config.yaml
encoder_downsampling: "avg"
fusion_encoder_inner_norm: false
init: "torch_default"
Rows from block 3 of the fusion encoder of a small model that answers yes/no questions on an image's attributes, named by matrix and row number. Rows with one number belong to one neuron. Each number is 128 + 24 x the weight over its row's rms, rounded and kept within 0 to 255. All counts start at 0. Numbers have three digits each. After the name is the row's rms in percent of the matrix's.
After each neuron's rows are labels from the 100 texts, of 14976, where the neuron reaches its largest size: "tokens" is the input token at the peak. Only what is clearly more common there than usual is listed. The data: aerial photos of the United States (SatlasPretrain). In brackets: how many of the 100, against the usual share in percent.
# gate: MLP gate (fusion_encoder.blocks.3.mlp.gate.weight, 1152x384), inputs 128-255
# fc1: MLP up (fusion_encoder.blocks.3.mlp.fc1.weight, 1152x384), inputs 128-255
# fc2: MLP down (fusion_encoder.blocks.3.mlp.fc2.weight, 384x1152, transposed), outputs 128-255

gate.696 133:145128130091159100129096132096161142104086120135165144147131152125134103122114147120151155174109154137108155136101103128116125124111115122118144091170143124136064139082151128124130135133083134123131172139135119147104132126126145145119137119158171151115120132087161136101097127159118139117166152194115163128127106128115108120094175143124134151105135169147172132151167116109139132090134
fc1.696 117:142136138095145115154116133107167128113103121152150156138130146130155104108112149107144150167124144131116150130094080122113141138125121115112136104174133120152074117093162152138116124134096159130135158143134131147090149121131141130110136141132163155131110138084156139104084137163119114129162142188115150115127109123122129127091167150122156154110141168150179139148149114110120135101108
fc2.696 103:168120112138108161142121140153114110115154133130140150142108179111113133163106150114149114070103152115162127164107093117096161133143078166145121135140159128148151147100124108123101105118153155126119097135142170141127132178132177144124067149128079156080126136121134095133097192112126105106110181118128095157138099170097117140108140150105175169146125147087097131164148108135111163145108
tokens: "parking lot" (60 vs 5.9); "park" (35 vs 12.7)

gate.502 112:130101134132113091090155130138123125079070152085132143132133130123106132144152112139132129140121126180111176132169153139117091146154147087134168105145104109079139142115151135186176116103104122107129171103121086155119139122147133153117169088131143126135120098151163114131151087138102129128128111116151159083116103107116103144100110139164134145121147134150089118124152129165159127127143
fc1.502 131:157090162144109123102134153161120117086088152092108163122137147119105111129137115113146111111105160158125170154156163114104111151147120100116155101130116115099139148108162115180155111103104140079134144077138110162106144121158162151103153116148128150104104096158143105143165137153095114119152121121165147112150085130099100151100107146163147114121152112131094098139135126152155130123109
fc2.502 114:097139080147150131121136129144151163143130156136135082140134126109100156171138130141094152120154113109115096109146138137113137126126112115143062146168148121135132112155069146148127142173125106157151104177142135147191112124082100079178111127127126109141143140102121139088134101107114173154116135117110091130101130101164143133140103085154121152156091162139149157118147147146099123148142
tokens: "building" (99 vs 24.6)

gate.25 072:111101108136123105076154131053153155127092178124165135126125137134121159167140114101114149175126125130091146123191141109153121147125142118103116097148110113140141119107129174121159085144123155147159167166149117163130118127121132097132132119138133100105132103108136161106124108096115132146100145129134121116095126100130101097140120140166098123136114140133158126138187143174130092146178
fc1.25 057:105126092134137145122103108090140156146166153176154106118113161131143164145128090080109140137142098075124097105163131120144173136140158129129127144136120144141126132141108165163099084155150119151159120192123164110147098127088104101110094130123104100106126143126124126134110135103114135149091186133110119155106132110152129076157113121122144158165065127143139130138159151140105105140146
fc2.25 073:159112128150113128083163168121117100130109169099116150157149193115120119128122171142160138123109156145138148153178093122070134138136133147140166102107086112146118147093177160109141084138143118107119121126135147114110139185146148106150129146128122117101125111100134125086095163115081111124155124154138140078126129110104074149131126120119119162101154136096086094133143099116154141149152
tokens: "building" (96 vs 24.6)

gate.538 118:139112144132119090123140143126122128117082138114118165138133126130122124106154137163155139155125121175108181124153155127141082133139134074145169091143109123082132123106152122149163104101088139109124155100136093152102139107128120132111169110150159131124148113151162122149155078154117131126165107107144161099138082128082122148136135132178108118116149127147124105130169116149166117116142
fc1.538 126:103179108128140149150108100121117162168158114169159117148120124127154149153089129125108131126138100109145103107136091156145140084163138162134111156130169125145120127159113147067110127150154126162100116173133129086132111136090099127156104110103142100146136160098130136116095110105154134126109158131106115140103169131120137102165146113112123166172116151120157140129114160116101134135152
fc2.538 110:170088158128087130111117141142122109132149139116106162109097127128125102136120119108141099128103153158125161140115130110144118155115120124124181107119122143116134141112183115127149092102146176100131154116139132101095181120163158148104121136171103132084130093174110120145137124139112084120154146147150136136135127138098103140106142161111147083100165102121091105144113112117149134119119
tokens: "building" (99 vs 24.6)

gate.164 086:098155148115118112147134115104131144132076131119111151110127112130143136117132142133141169152141081166121138132157144131164120092125156107146162141149109135073160134150141138162130111109085158139116141135121100132104125085090106146139161119106176107175142112135147158154125094135134105110123132097117168145113114113127103119133110152151105118127155134170107127124156146149127096101148
fc1.164 083:109153161102142113163124090102124132113080109155126142128152122151151105094112155120155163144157093157115138122113128153143138085115175104138165129166109142085130125125147136168127151105082145142112142128130104106086103102096098150109150122125198145173143149139140156147128121161134101114138146126102171145112100146125124108111140153112132150101165139176123123146153165135143096077140
fc2.164 082:131146071126126126129088118165109130116146131157129065155124137113119147190128096141122123159124111090133135139128097130094116127144097139131094177149155157155152127146099120150153181110147136110128136114159157070172163133100156091169089134117115100083152141096087124121100137085125131111105153153114081144134158165169145114142118141126142119125079122125116140116107148120134169120134
tokens: "river" (65 vs 6.9); "crop field" (35 vs 17.3)

gate.165 071:108112135155142142096151121097130172148117147120176134128171073120079151161162191113073152141127127127085123138161117129174142111116137138088094116095101154132124117120096114121131135154145149151153110167107117115147128106114148135140108140134123101126180135110109172126115111131116164159120131151110121173070133077110121052143118113145089110138105130130163158139147121160104087152137
fc1.165 062:112167132110113080119156133144113171110140108141160105064102136088216152137130164116127116085147133083133128132137092166127136142188119094164137131077134070141157146181094135106106135137202139095087128117138127117157164163104132107138096078114113106158105145139158102110098135089131124138096140105134087127100126139177140106146069097129118143136111134126115116127152111102141146093107
fc2.165 083:131126119134126125116138164098139126160099155080129145163122135117074179147147134147097156118104138139083153122164135121132136114136120074134108111133108138171132131098145159145125099164110140104111117137136116155154124154114121091143131135149150080142112082137096136103131119081068164179146130158104113128100137085074103117160164107168104073149149119123145146102126144156112135152141
tokens: "crop field" (99 vs 17.3)

gate.51 082:144115134125099126121174137107112139089080140092148155146113138094114121134152133157132147158118135169096155143164151142121075151122128085151164103135143125084125154108140111123186092108105163145130157133123110172115144146171146158118167111144148136103149103128169150127148105140107134127146106122134157054121119141094110139118126158187135118117148143125109125136159123160165115148143
fc1.51 091:151111120113115103123137149133159109105066145125124148149101162117130110085131130129187124133108141153087183145145141120075105134109123107135159103150130111111125147118148147175152111109099157079136158108154122170110155118138154142112148110160131143121122100143154132112137167154102097129153146125156144075133074138121098149117118146135141133109156131122096088154191099151166115129104
fc2.51 092:126165092146123134143114116132130155128120118153141086126104139090147164144115096110105127138128138078121111124130118144124145112156117121120096151127172123167134137168073143139107158167154098142130116147103169127193128130076110085154105118101147104149102151092112122105111126106141154128101117123114083125120166133161161128169111123124127120162078145111147161119136162132093126136151
tokens: "building" (67 vs 24.6)

gate.154 091:104166140083149098165079096119093145149133123126125148137121129117173124112140138146133154142114085099109143112113129134124126098147147114121120139132084106128132157125135160101091131146110103136083158111121094105112115147132090106138135072084147110162113105131142153140125129126115159153120158143080140127104164102123139120134144102127087132143134138114155118104137158109122166117180
fc1.154 106:156109151119113133117109138158159105134101160109098169098095152083105136143156107102165122104074157148162157146144156100131103145150106142099132129110153098105158117115160121102121086120106148107146134102128111143106159143159130104114165118145103126110081099152118106158152119105107110114138109113143165152151108109090108153123124126153113103136155100083126084120116097130130137146120
fc2.154 092:132095148099171177116132134130109140099144088142130112124165125193118148101072172110108101105183131115161067095141120126112157127085150158138115137097118102178099113112087084135090124119114118187168124123119151149114095124130102173128123131157109135113155123087148106125126137130141122133095113137124144114139123127108119126088137146088187164133115148127128164130170121077112094093136
tokens: "parking lot" (80 vs 5.9)

gate.662 118:105145136088132078184089099131091141128137125148132118181119140149162139134140123145115128089167094115100120106105111178106116080151139105154116101177115114141082144136126120126127161132113096124081136134138101114148124155116122115135116105108144133164133145126147115115124153136111167167133133150120106126119124112152139120139158078115123165134100145131144124128135167107131162123135
fc1.662 116:149118122174119177081161158119162119123121131104132148073143113106096123128118137113137130168090156144148138154163141083157137178109108146105139146077141144112164112116134136127135093122135167138168134124118144147101137105140141139127142151155115116091117116125113137144131107121135090091127120110137157133130128145101123127122101174146135092119157104124105134128117090152118092136126
fc2.662 118:114110185119123128147104133142127116084131100137110134095102130121199092089109077146136133121138105113121135116090146159111090130132125152137131150152139085100165132157148132083134159102127105103116146121118128125098114104170101163101119142080125159127121164131177126148138152149161108110115108113153125142151141152164145141092090153112141161100123133105111078125159107119153146124119
tokens: "building" (90 vs 24.6)

gate.238 124:067148123093162075174133090129098147120106110159126101157158152177150117109123158150128139133176068122109119105108093168119145103115170087166131105157099107152099119135124149137127149147135116174101125134145144096128114160106093138139114090129144154175162154118154126118098148148130134164126127154125106091126127137160139104122162095103146179109112157155156152159156129107149117109157
fc1.238 122:076149122095165085168128085136100135116111100165116095167157154172156119105117156143123123124181078114114111102094084167113150099118167093172131113144104106150109114145121142131116149148134109163094111119139150097135114161101090132137116091119141157173156159116151111116098146150144134159123125150123104089143137138166150110126148098096148181108114157143155153157144136086145129116148
fc2.238 110:139121077148128120085145147136138118155142167109127098147132098116047169175133167117121126126130156130127105137163108096119153133131105109125133091114126170161102125119112126161127122167147151133134130129149130124163159134107156111162095127173117102101145101121078122117109096105089142140130148158119109138111097105119084120158138106138141085129131124131140159135101146150148125137140
tokens: "parking lot" (64 vs 5.9)

gate.507 099:145110118145123128090127161130103113136156150104125126167148145120066146141174164158105113090127142108114107144140122117105125169106082122154107108089118131145113161116127068110136122148162141127133100120155152112130134149154140116129093133156075109096148118132080107150125105104081110159131160142167101102149129125144106151114142102151153099104140126101123132148115080119114149153130
fc1.507 091:119126173122120142143129122128141140113117107114124146083116128100165098117087100083128147142116123163149177124123137120166142120154138134104159132142124126091161119118140165149122112083120123114126144147107103134110128117135127151096168131102142153163100113149172138121135122163142131092126098103094181173125137116096123130113143176144113149127140123136129123094131177127134118106128
fc2.507 098:117099087144147103106133122092120168127096136145174108152124144138162100114171154165154144140141102115089143135106122157095097124096140105151159117139117093138092139094141123113173121156157119126094128136171141112136127138157135129134099089130133175117154146138150145096126144170131121177148176140169092082095129138158079125091143105129125151107126129109130110158150091149131132156174
tokens: "railway" (76 vs 7.7)

gate.283 097:120107112164100165108170154099171163165100150098152128121127127093072157166151166111120153103095157122084122162196143083125131132110099142079104130140119174132163113125120145139147119184166125141171113171140135160138105100102144103157110140144115090134112113086102163089141126104112136156125146125134109150087128076132115105145097137168098079136133114115122150115136153179078100150130
fc1.283 097:104169129136128158170125100151116135115162103148127109104108140132137124104087082088118117134174114088144092105083097128156151117127149144125121196096147114145150128159103115126078143116134124131116095134093153074127125141124106142106110144086108128140125137139122124133103151112160132118095151122081127158146166159117161112125108131084135138134106119112145135097116155087123132134132
fc2.283 095:136122132107165136137108128095168124147093083131142136133131077162155140099103137113121115168164138113136110122126135104122114126127139162104173137129105116174075090100145135106112162151077075129141158119116124167108097116112092143144136110089186135145083144076153148120135094133155137130090070151155149080138130116113150122157126113142129160112133149151181152127134115116128085127121
tokens: "road" (89 vs 24.9)

gate.160 113:113085166087177084145133120130139115101123121118116164125170100174137072105131156133148128148153131144152145133100152107130152130100154114089119113170088147109097101092155124148109125128058095152117147111089105159103120113140113124097167155146153170142106124140116128141155117185126163117153096163126147115143118130112141113115167122129130134085129109177139157111113114116136108074127
fc1.160 113:145171098161086174119120133132129141158132134136140096134095157084121181153126102129103133113105132102103110130156105140122111126153110147155129142087151110151161160162099138106145133139197162106139105152167170099148129143115141129157089107118099092114135136112132135115096145077124095150111157092133106136111137117153116136139069113135119118174133141080117109148150144145122142183119
fc2.160 129:122139108116115087075140141126109131149149158113125118130112147130139111141172138166167166100108123145100150116124128149094091136131128094144161089127103103127118160130134114097147135112115131107107136116139129103123132160163111141145127097148127147125122124158124121111123093119089107148167121113142104113093111129146099148099137102154104118096135143113130078126141091163183144143177
tokens: "parking lot" (82 vs 5.9)

gate.590 111:088146153107153133177115107139126131137147115124095139133139097149155120108127108143089100141181084140147130099118125123150136115145146136113112162120087139103123101139126148147111150122134080148110119121071103111132104108106083095131142138077139108152122107139111140162134118122155170136098105130072141157143175093137182112164122117111100119143123114131132149090109183115103135124126
fc1.590 111:121119115159120156108163144099171146141097103110112140073136123109103137116112142102133147153110150139149104152169149107173141130112110137114124122099145153109181139119127143124128100115152156158170111152121138145101146095105135134129132149140112107124124109099129166130143112128153109090114101100111131138130149125128098110123093167151122087136156093116107133110132131136115081148125
fc2.590 111:135112131116140135146113161162100117064116103156121105124130127140184125092106152136096080118155128094126104108105141146113122155121118159141111134125114069157128127132146091104114154136109101134124125097134156109106111111157118160107115130102106164126140172101171105135144130147140107139121101106163104105157122136170149159085117136076165171087099151124141131127160126091149137129112
tokens: "parking lot" (100 vs 5.9)

gate.524 114:120089128131121081105128127140123097108083158085128150141135134112106110112165130159161142139101132166114192148135161149098090142131127084143154086129125111089121159109140122133183108113113139138131144087139117129122147142166142136093150093158144144116140102156144119134159107141092118129145120131147143085137093121104103139112136118149133106098150105118095090131186129158166133123142
fc1.524 151:143092135125117088107129126122147109101086154097127162142130156099105095124145117138162146132095159176114183161109145115102098150111116099122155096139138124100127167097160132152173090101101159111127155103158129147117162138156152132099149120152123161110123103157143140129149156161082105112159134140162159100136095138098100138099145135151135112112154115124108080145152114147175123113114
fc2.524 118:103130107116154128167119117134142146150122128159137099138162110132101160135116135139094141120179101082138083114134104143130136085108130107120049152146138140142137120167076137140104168146131108123149104155124141125166102139088106096167131142127155100156132136099109135118110125097126181145097124136085107145123132108131163124168132096119126119178072141140149170117130152122080126105130
tokens: "building" (78 vs 24.6)

gate.462 089:118137137101157087134114128103123144135093104114130142133132088146159134126143141151124140159140088153152162108141152164154101140131172127129143129167104119081095089114139163107179128102073141122119162150118071146111121085133117125124160090128171115153143131151152140119140072123129118119140102137109145121121128112110135114118169141137116127112136130190116145095120157119121119072164
fc1.462 105:122108147110159095141120115076171124138085146137158153163143127134125094107141177118126152154124117163105156129104118120134127123094148107115136113175118141102075133088167180169169125124109162129121135151139109143104152102127138133095133140135159151139137129147140180106121152163105111136165130198112161117111122111124114099120158149117131122132143118164128126157141148157150118063132
fc2.462 099:104171124126117134168129098114140146151147124152132124138126129112123160137133124142119152131155089092144129137117097113144130083130111143105094172139143173143161131140098134134128115132139112085128076157129157117170115134081126086153110166105129097137151107110089151133115148108139158107104153140104109178122126145101158096157123124148093101178104095114124141129112156142078138121100
tokens: "river" (88 vs 6.9)

gate.416 090:113126100172148133094152143112135139123109120123151106137160128137097153144155168132102118133145132105113100142125092119098163140097112120148104141105112133166114119125089125111144130144148129139122113137167166123138104141122140109140076130136100119115140146083095138108090115105129134159139125137158082107129128144141118086122109076144121120122136134129133153180132078136140106161152
fc1.416 079:132119106171161108082150140121165143139092107142161123142170133130101131145131177135094130134127151119118092133135076113109159142073103123132086125112101159172105137110103132118124127129157137141136103149166162125120112149106152102136089155143111129112139136086110136087092120123108150146149141148168093126117135113150120107129120082130132119130115141128144162171125095143132110145126
fc2.416 100:148143093133103142111129153159131121159170122129114110129133110124081203176111147124099129075128158105149099141180118094112184127136097147107117137120143143184139123164090144150081129169118160131129111123140164128167160121106147087160115153146068079122111113094102109116119090067099124139094118119116093147120118111113118139158122107107154098143105125102147156096100173128094120157111
tokens: "railway" (63 vs 7.7); "park" (36 vs 12.7)

gate.108 125:105149105075165080154099093160101136122131101150113105170139159168157116117116129130132117127162102108113135103090093171096139086130148127157128112149121100155096152134113123138115166135122078134101131125140145104157118158125121119125096096118137157154141154103150100106096179156126156161129127153107099101144117137165146139119155095088158171114094156131149135142158149097151161121140
fc1.108 122:105150113076163077161099090155106132123128099150110108171139156166163116115112125140134112129170099109114129099094097176098133088133152119159131110149119097156097146142117126130127165136116079136096136127136135104150119148127118113128109093117142159158144157108152099107098173155129153159129119150107109105148115135169148133123161093087155167109097159132154139135152152099151155115139
fc2.108 126:144120072135142119110138132105139136165117160128145105170163121129050151164139197124104139120127151130127107133153103095126157123106123098130123090135128169166089118089134133172143102169137144145122104130149128126158147138087156097158117127169135106122132108122086143106112104125098152154146155166125122117109104105106093102155158102132130106133131132143151178138106135146121105133143
tokens: "building" (98 vs 24.6)

gate.387 104:130139114147088119109139118142118142151100163119136135156092146109161164150147087144128133138104115163110164128161155134110113119192133135159159127142154072132141147138120154115139115130097125126110175135145107154161132135112122128142150071119142109128101126119185141137150133105121097112129118094143129111100113107140129158166132123152095139177140141133114085146177092162145122155153
fc1.387 104:121107154092174124153114140098151122113134095124135128116168092145110098111104178101112127132150120111136102120095115117173131132066136113093112124140108176118107097101142120135131129120142124136133103125095131117097116107143127133115116176126141137132152111131092124114113112154134162136136115174097156154133148134105121090104138134118162114080116101145139173090082185097097116089118
fc2.387 103:098159167113122095120136102073156123137106107107154165127122090152152119118105122113129139192148114163119167103142127135163105122131149130134187126108128133102083105118160148110175103141143126161113164121109069131123160096143137146141155103121155125139127103140142146121130091148163140091129122133167193107133148122121122096132148166157118111099178126127118142151106096134143103107132
tokens: "building" (71 vs 24.6)

gate.291 089:122137130093189112140126126116154119131134106122124141114171120182140099105126153118134127160163115125151139121111122132148122114137172137129127145169068135110076075103170123114108131129069101131143148102078086163064119102135124133108155138140190152134128143145140129139143072146155150110145101168098145141132145109118165104116161150136130140097158149181137138097132125112135121129136
fc1.291 098:104146121150089168085130102124104156131129130132179085150096169123133153128132124163136146145121093136093138108158092163109091108112142152153136134098177127116128145146106139109165148151174150142118132161196150090158114118110105153145081119133106103117149153114142166104102167094139104177120167108145120107117151164149094130119090126101119141140126134110112127149173151142124108151134
fc2.291 092:091134107113098107095132126121109112139160126103120111110128108119170092134149111160156158140110115132125131102133134147140095123118117108128149135111087139102144168146124101109139128098127140117129119137109130097126147144183139166113142112142140140149133119172137147134127093126124108123123136091118131131122145141150108132105112121142090104113175119101098079119129116142205127157149
tokens: "crop field" (56 vs 17.3); "river" (40 vs 6.9)

gate.405 118:151091122146107137123136167106188119176088173113142163137126128084079131157135139114150145114091157142119135137118135072133157169104106142076106105130150166131126131094146152151151104153140173127155127140130130189125164155137166099135109158153105121101097086109096142116135126140119125104134149153147146122115122118096123133140144151155149106155153115104134142162093111152110133139114
fc1.405 121:114131148084174084148123104124096118096122095124116123128155093184159104088139137132122106142174104134128156101114133153143110119142165093137148134151079104090103092133132130132125136104094096130091155110098098113112104091143106127102176100113157142149134152164144120133135087141143141146145107127115147109144128118135151129101146118114109143078124138177132135097128139102137138106156
fc2.405 117:123123154142131086139121120119162145133071135115141159134135100114129123127129140127114129160118120167106122129158148123156088142125126095146139099175137109098094109119162147131172137148105144130132176161134060185113141077122107129115177107125185115150127111138139136097154111154128135123163100136156186093113125107140134125140132144168132122127146162169142130122126113134136111092130
tokens: "road" (62 vs 24.9); "park" (29 vs 12.7)

gate.494 087:090149143095147087146120084135067118133143115109117127169138088134161126156136099157098116159141073144135150082133110168177097118161157100139138142130111118110150146131117158100150128137122078170096160123092094122155088172145101119135127091072136112166133121138149120115116090105127159131115140123109139102120193110104147127120134093144095144132115155147131144107133133137161158119178
fc1.494 095:110154105119129114151110114112097156118151113160166100155122125161157148112120152133104142144160091100079100094114109135083153089125147124148105119152115126154104128142096172153106153151109095122083147148125103106125098096077127109142105127098143115141152147098130124103107155137128168171122165139098118097091114132144134085157134091121145126141085124149149156113135171129128148099132
fc2.494 094:138147109171088131131115100098110156144088155136143133134107148060141121170159063130141139158066115101113179181120094140130103124158108125146155173125123150112155186139119184130169162135160176068096104145141156101154163152112156084149097102131128107150109131134092170133096148109120131132122151147112116136109122148112150108154127139150078107159127092121124119132117143152120143155111
tokens: "park" (68 vs 12.7); "parking lot" (19 vs 5.9)

gate.600 095:098127152118171112125131099095114141083114128131142139133181072152151101119120140162089145167148090151134135097129120159156106115108196121141142123151112139106095091084158080120129112095096107165127155120111098112108112127134088199117146128133193159159173147135179141167127072169134135125148150156131156144131142132109114116093157132141144179105129137203123137144164095124155108095166
fc1.600 083:132167105117093132137110145130137106150113153118120121099072135107136143136157108140169144131121109142117132146173144111156105167168095126146168127101152104086153147137130180115150108129162184081109117136130094123130171090137143081136127091153107086107118099143149147098133084093129096128112140083101152113103104097122124144132131143160100082121128130109120117103114157161114145161151
fc2.600 089:144155145063150094166122093116099113119110128118158137143116134117179102148137113153148167144117116141119166083108120155137096090149166099135142113129129099110107143122125129101130098072117112116076148102100099110134131152159131149135133087093167115136138109159131146112117111138133130110158133123107144111125149126131141137112166161108122152103125167140141111136122121117163147106160
tokens: "crop field" (37 vs 17.3); "parking lot" (15 vs 5.9)

gate.92 116:109100147129171140146170103136111121123154096127101121098184085164150103086121127123097099152170095122167120110119129136144156124123166163092112157145098162113127087117126108123117144121107087166143129141083111110119088090125095147106131141114129147147154140144124128146136112159158136116117103128098120122161166151130142100141138149111111142121128105155103170087105138098095097135104
fc1.92 096:138075159122156108143146135153122111112168113130090130092151110152126098102120139113106110116152128093172112144107145116131163137094141132081084140136109155138117119123131102127083145127122097138125081131077159122116098110145127134097133165139105173139135122136105111143156139141135131109138074151111117137158135148142161119118127119099151125105104104131125150122104133108099126109105
fc2.92 112:114107149161152160140144116096153133142086118104137168136136096157114119137082135124096126157144121167135130114141127112148163114113133135135106133141129147129098092107154158152142121155141128170149125139125117159132113096103138106134120152125147118104136125107125165152130145166171160097114136159145175124146146119102122076149128142135147150130144126126137190182123130126092078109132
tokens: "park" (97 vs 12.7)

gate.514 079:119134126142091096104131145147120130144138137079110116114112111117103147147195137165098156125136132123158124107144164106159113117115130112107112132110082135138124127152121099121115097121129102158141130103096105132139120140148115123138144129107133089130112047164109145148158084091116141143116113131105123148133139121137144150146144073171079101137131141131100097105121156125142163102148
fc1.514 068:147159155123104101152077087123128129168117153133125149100105140099121115152122100131113162114099165133130139131089105114167128125158125132120135160142158119123105106144132153111141128123113127112117147110069108141131153137135103111154136144061139143172079125123106146114102158129152133120133133123090166174141162100121153148133157128098095141159111167164145125152137123128124137066133
fc2.514 082:097169091082152149158091103110066094103150084179143079172152119167113137125111165107135113127140102088155092113102082127082143110122146114138161108118129156169103156117101125135121175140125129116078063093151170101129123169115141119128127164158135155125162139113097102114074116118140125137116136124143088144148091192165116131128153098100147143114110117114143165128133143109112110134097
tokens: "road" (100 vs 24.9)

gate.740 097:103127132122132123099144095138107132096145108115095099110146119130144127120133102155113114145133097148152147117124141157144110135157168150151118163129115133126168120157098118104127132113135087161132141125101125121181108159114067134124157106090122135152133135134144128172131114102179136115098113101126110113126174133136176152140097130129090149102104138137119110114148094129159123110130
fc1.740 098:110125132137113139105150108140087112092147117118093112095131129134134120125125069141134107133117108152163138132114140155134123144156162169161124159097143123123173137168106118096134125096145090161124148101109142105192124153135100138119149100108111148126133134140136123174130136112165109096080118090142107117148163163140166159135091144118113168113129126126101098120126084121158125120124
fc2.740 103:165148156087135093190092113132094095139166147161127120129136166115129085103114113112166115091116127100150140110081101131121150112148121090117134116131146154119122170108141126124125159084135132062091118111108119086125188205141157104126110164156114177134165123164097085134086156142122118114131167165097127142148117174134145124137149127100139107125093092141123117126102149113166169109122
tokens: "road" (100 vs 24.9)

gate.484 064:068115131129138127082140140098089152083078106082166127160117122141103157106157152178124137163121079103115122146155124161122071132094138121144125094156123126132084135122144120076183126145127131137117129129173149122127115114172150148137139071132156122129134119105174140079128124114129139146160123168134090071126119145148100112076092110134102158087133110137105136151159103135116135131129
fc1.484 055:189143127128099125166105119167165102169168171178104149107128130096148106146100091087132124100127172158148136095115136091135170123183118147114123165104136118128167113144116138177089132109123133111139144132098097144146167147088100114120115178117105125129110136149103118169116132145123109121106145070123189185133151106104157138170155148127164094182118142128161099099094145131148129120138
fc2.484 081:103118142148156143137120121158132159092073091165140135105148125152162107069113106170113133147136109141117111132128148164133068113099152141135134101190111116127117118103154108076156157130112132109133104136148115140101075085138093136099140123122167145132133142115152142097165123146153123123164107124174149083169125143160113133107130147143141142100121129128127105140144114096122130135110
tokens: "crop field" (36 vs 17.3); "parking lot" (33 vs 5.9); "railway" (19 vs 7.7)

gate.564 082:113131117093160124142134090079171141109089122120125129121156106134138112109141130131114157201149095154142143105152118134183107089119170150127126155150114141117124117121145152141146145136110088151130154143071114128145107119108097128133163113090157136147158141115161165132119104130146134104117087150084151109130166107140155129125118137123092135108133123159109128098174152128135110095152
fc1.564 070:101097134162148144127148152142143143130087122118111141059138090161114159144095120081083112135147130111135108164176168103170151158113132117104089157128094147118124053151140135160105149159109122129164102135070126180111112114135128119109147150141126106141104123119127136139171132105153138121100097143133117134137112077131161103126114145129137128146115135153107166117134144134076103143133
fc2.564 075:095112146146150147137140133097173122127108114115144156124150100113129131098132116134111107148138108152128119096136152096140140121133127135125089155119144102133086109126160156133133124182117128160134116119107131169124088107120113117133125159114112121108119112103126143185161145145152157119145147142147157166119142111113137079132111113123113132125173116095124173200147129157098106102133
tokens: "river" (61 vs 6.9); "crop field" (39 vs 17.3)

gate.761 102:090136114135117124099164115048139164146091184117179127124128112119099148136144145129132220144116126128084140155161123114161138112115137124126117103133116143136125133123133167142144094147147151162155126165121118144118137153127135125149120134136161101119140119114120212101118120107087127149101165169121129116076123109136080074145153128153094090137130127133133131135155140185134074156169
fc1.761 115:085158117162108145105135095100129156148135151138168109116072122109143160149128073106087185138141116092105113115174120124157121101179137146158125149122158113135150148164104155132113113127170125139149105145104130138160132119107093127150112110084117107158091131123133159121119137101131130161098154123124112148095163094155140104161090117116087110169100120145128126107151176161117087134130
fc2.761 100:121125145144150114110173126093131140170101159102156145177152115133104120130168168152114158142137126136105148118138101131110124087136129101134153080103091099145084135103177154124154104153120129133124094146141115146101118171134119136154116118131169113149108141119127164138106105136085110160168137152099142112086122111120087111142174074140087151143157144126113129153138092174137078154171
tokens: "parking lot" (72 vs 5.9)

gate.622 081:131110107134114118106166128136107134116102148100124133124126125137133142176123087128127119108116105176112161126169170138147107122185145111099166111136126094107148119137147132158155117127108115109120171121128083166138123124104116097123159084135148123138112116148145122153174076135121145132119112094133142123128116079085099149134140122182125125177143138140127122106129134143144130142154
fc1.622 082:140099098140117131107155151172114125102088152076113167096105148104125124172112100105130121119116142147106161157166155122123101135166102116139170078121130084106137150120135136169153107115091149082116133107165137162118142125144157120107150115155125128115079132153144118124154143133107126134135105116161131110145091104129114126100104161151122118125151118126105128134136143140160150151115
fc2.622 083:123112091121187151144154137141106143127160161121120101140161146132098124111134143160128132096156121117109094111117138137131123155119112117143054136105105127127148150143103074151112125135131110150146061127136164109160084172153098090151137137123119148126163150143129157153129124103102145167131148128095075154102127137131156168125115084098104143135108125121131129132137131161123133141138
tokens: "road" (65 vs 24.9)

gate.141 102:111109153121146137150130105134133127090098081115100114102135096153176093071116124104101101181164123135159122131118132146154138106139153126127122157177109130116105078097148097140120165128090096149140131129089136130089124099119090138074160150112167159154127156115171131134124124171150125107118087136124139111172153144139158135115127160123117150097139101158138153104144142087102124099093
fc1.141 094:125157098142094150093119134105122127197128153116170110150103141088094175168151123172157178121091116150097122097142113132142100124134121122153140126085142123115140165158085151110149099125179155126125125146173121119176142156117149122166083095146096085111125118151116154124102119090114140147102179097117136141093138122113095127174124124152096106165139135099128103170126112169137138166169
fc2.141 106:153144121076109072088102129162106126130172135162102109121110145117141123134144104139160163101122137129135135098111138155113102122156129103133144115134120106128147159150107112088108166086102110085095147112110124110136129146137103126144148084117120140144119123154119098092110072112111130123129106105127116124118116127149122184112148092141113134108112145141121083062122121133163167121161
tokens: "road" (68 vs 24.9)

gate.594 094:129148085116126118115138107115149166113096115169171118148129163130140145150120143117135156137123152109111124131144079156094167099119102115157115132147141104167103144130107172120115138174131139130118127150162159115138146171097147099176081120120121116134095149072127152074068137114124118173126127130138091114090108145182152104128140093135118137132104183110167137176151097144146099147139
fc1.594 087:132140084139127109119148115130151171101104118165164120130134160130141139149122139113129148125131154112098130143124078144084171100114088120143108133143125117177109147140092157136118140169129131125115122153173172112156140175105145092164083135117099140128100140076124146082080142125128127170131134133141097108113104147173140106122124099129118139132102177121167142189144095129151105130139
fc2.594 102:145140092137117168118152134133124139148142154134157113143142123128066198167135164115098128081124162101126101142173111096101182124133109135130115121102147148192126130146114122160093114153157155130131098141145152122160149143099157110171096144144092089120124123096109128107115118080097132152098142141120094117111106113115103137144127105120155107158100126103132160119120145140080116173114
tokens: "park" (97 vs 12.7)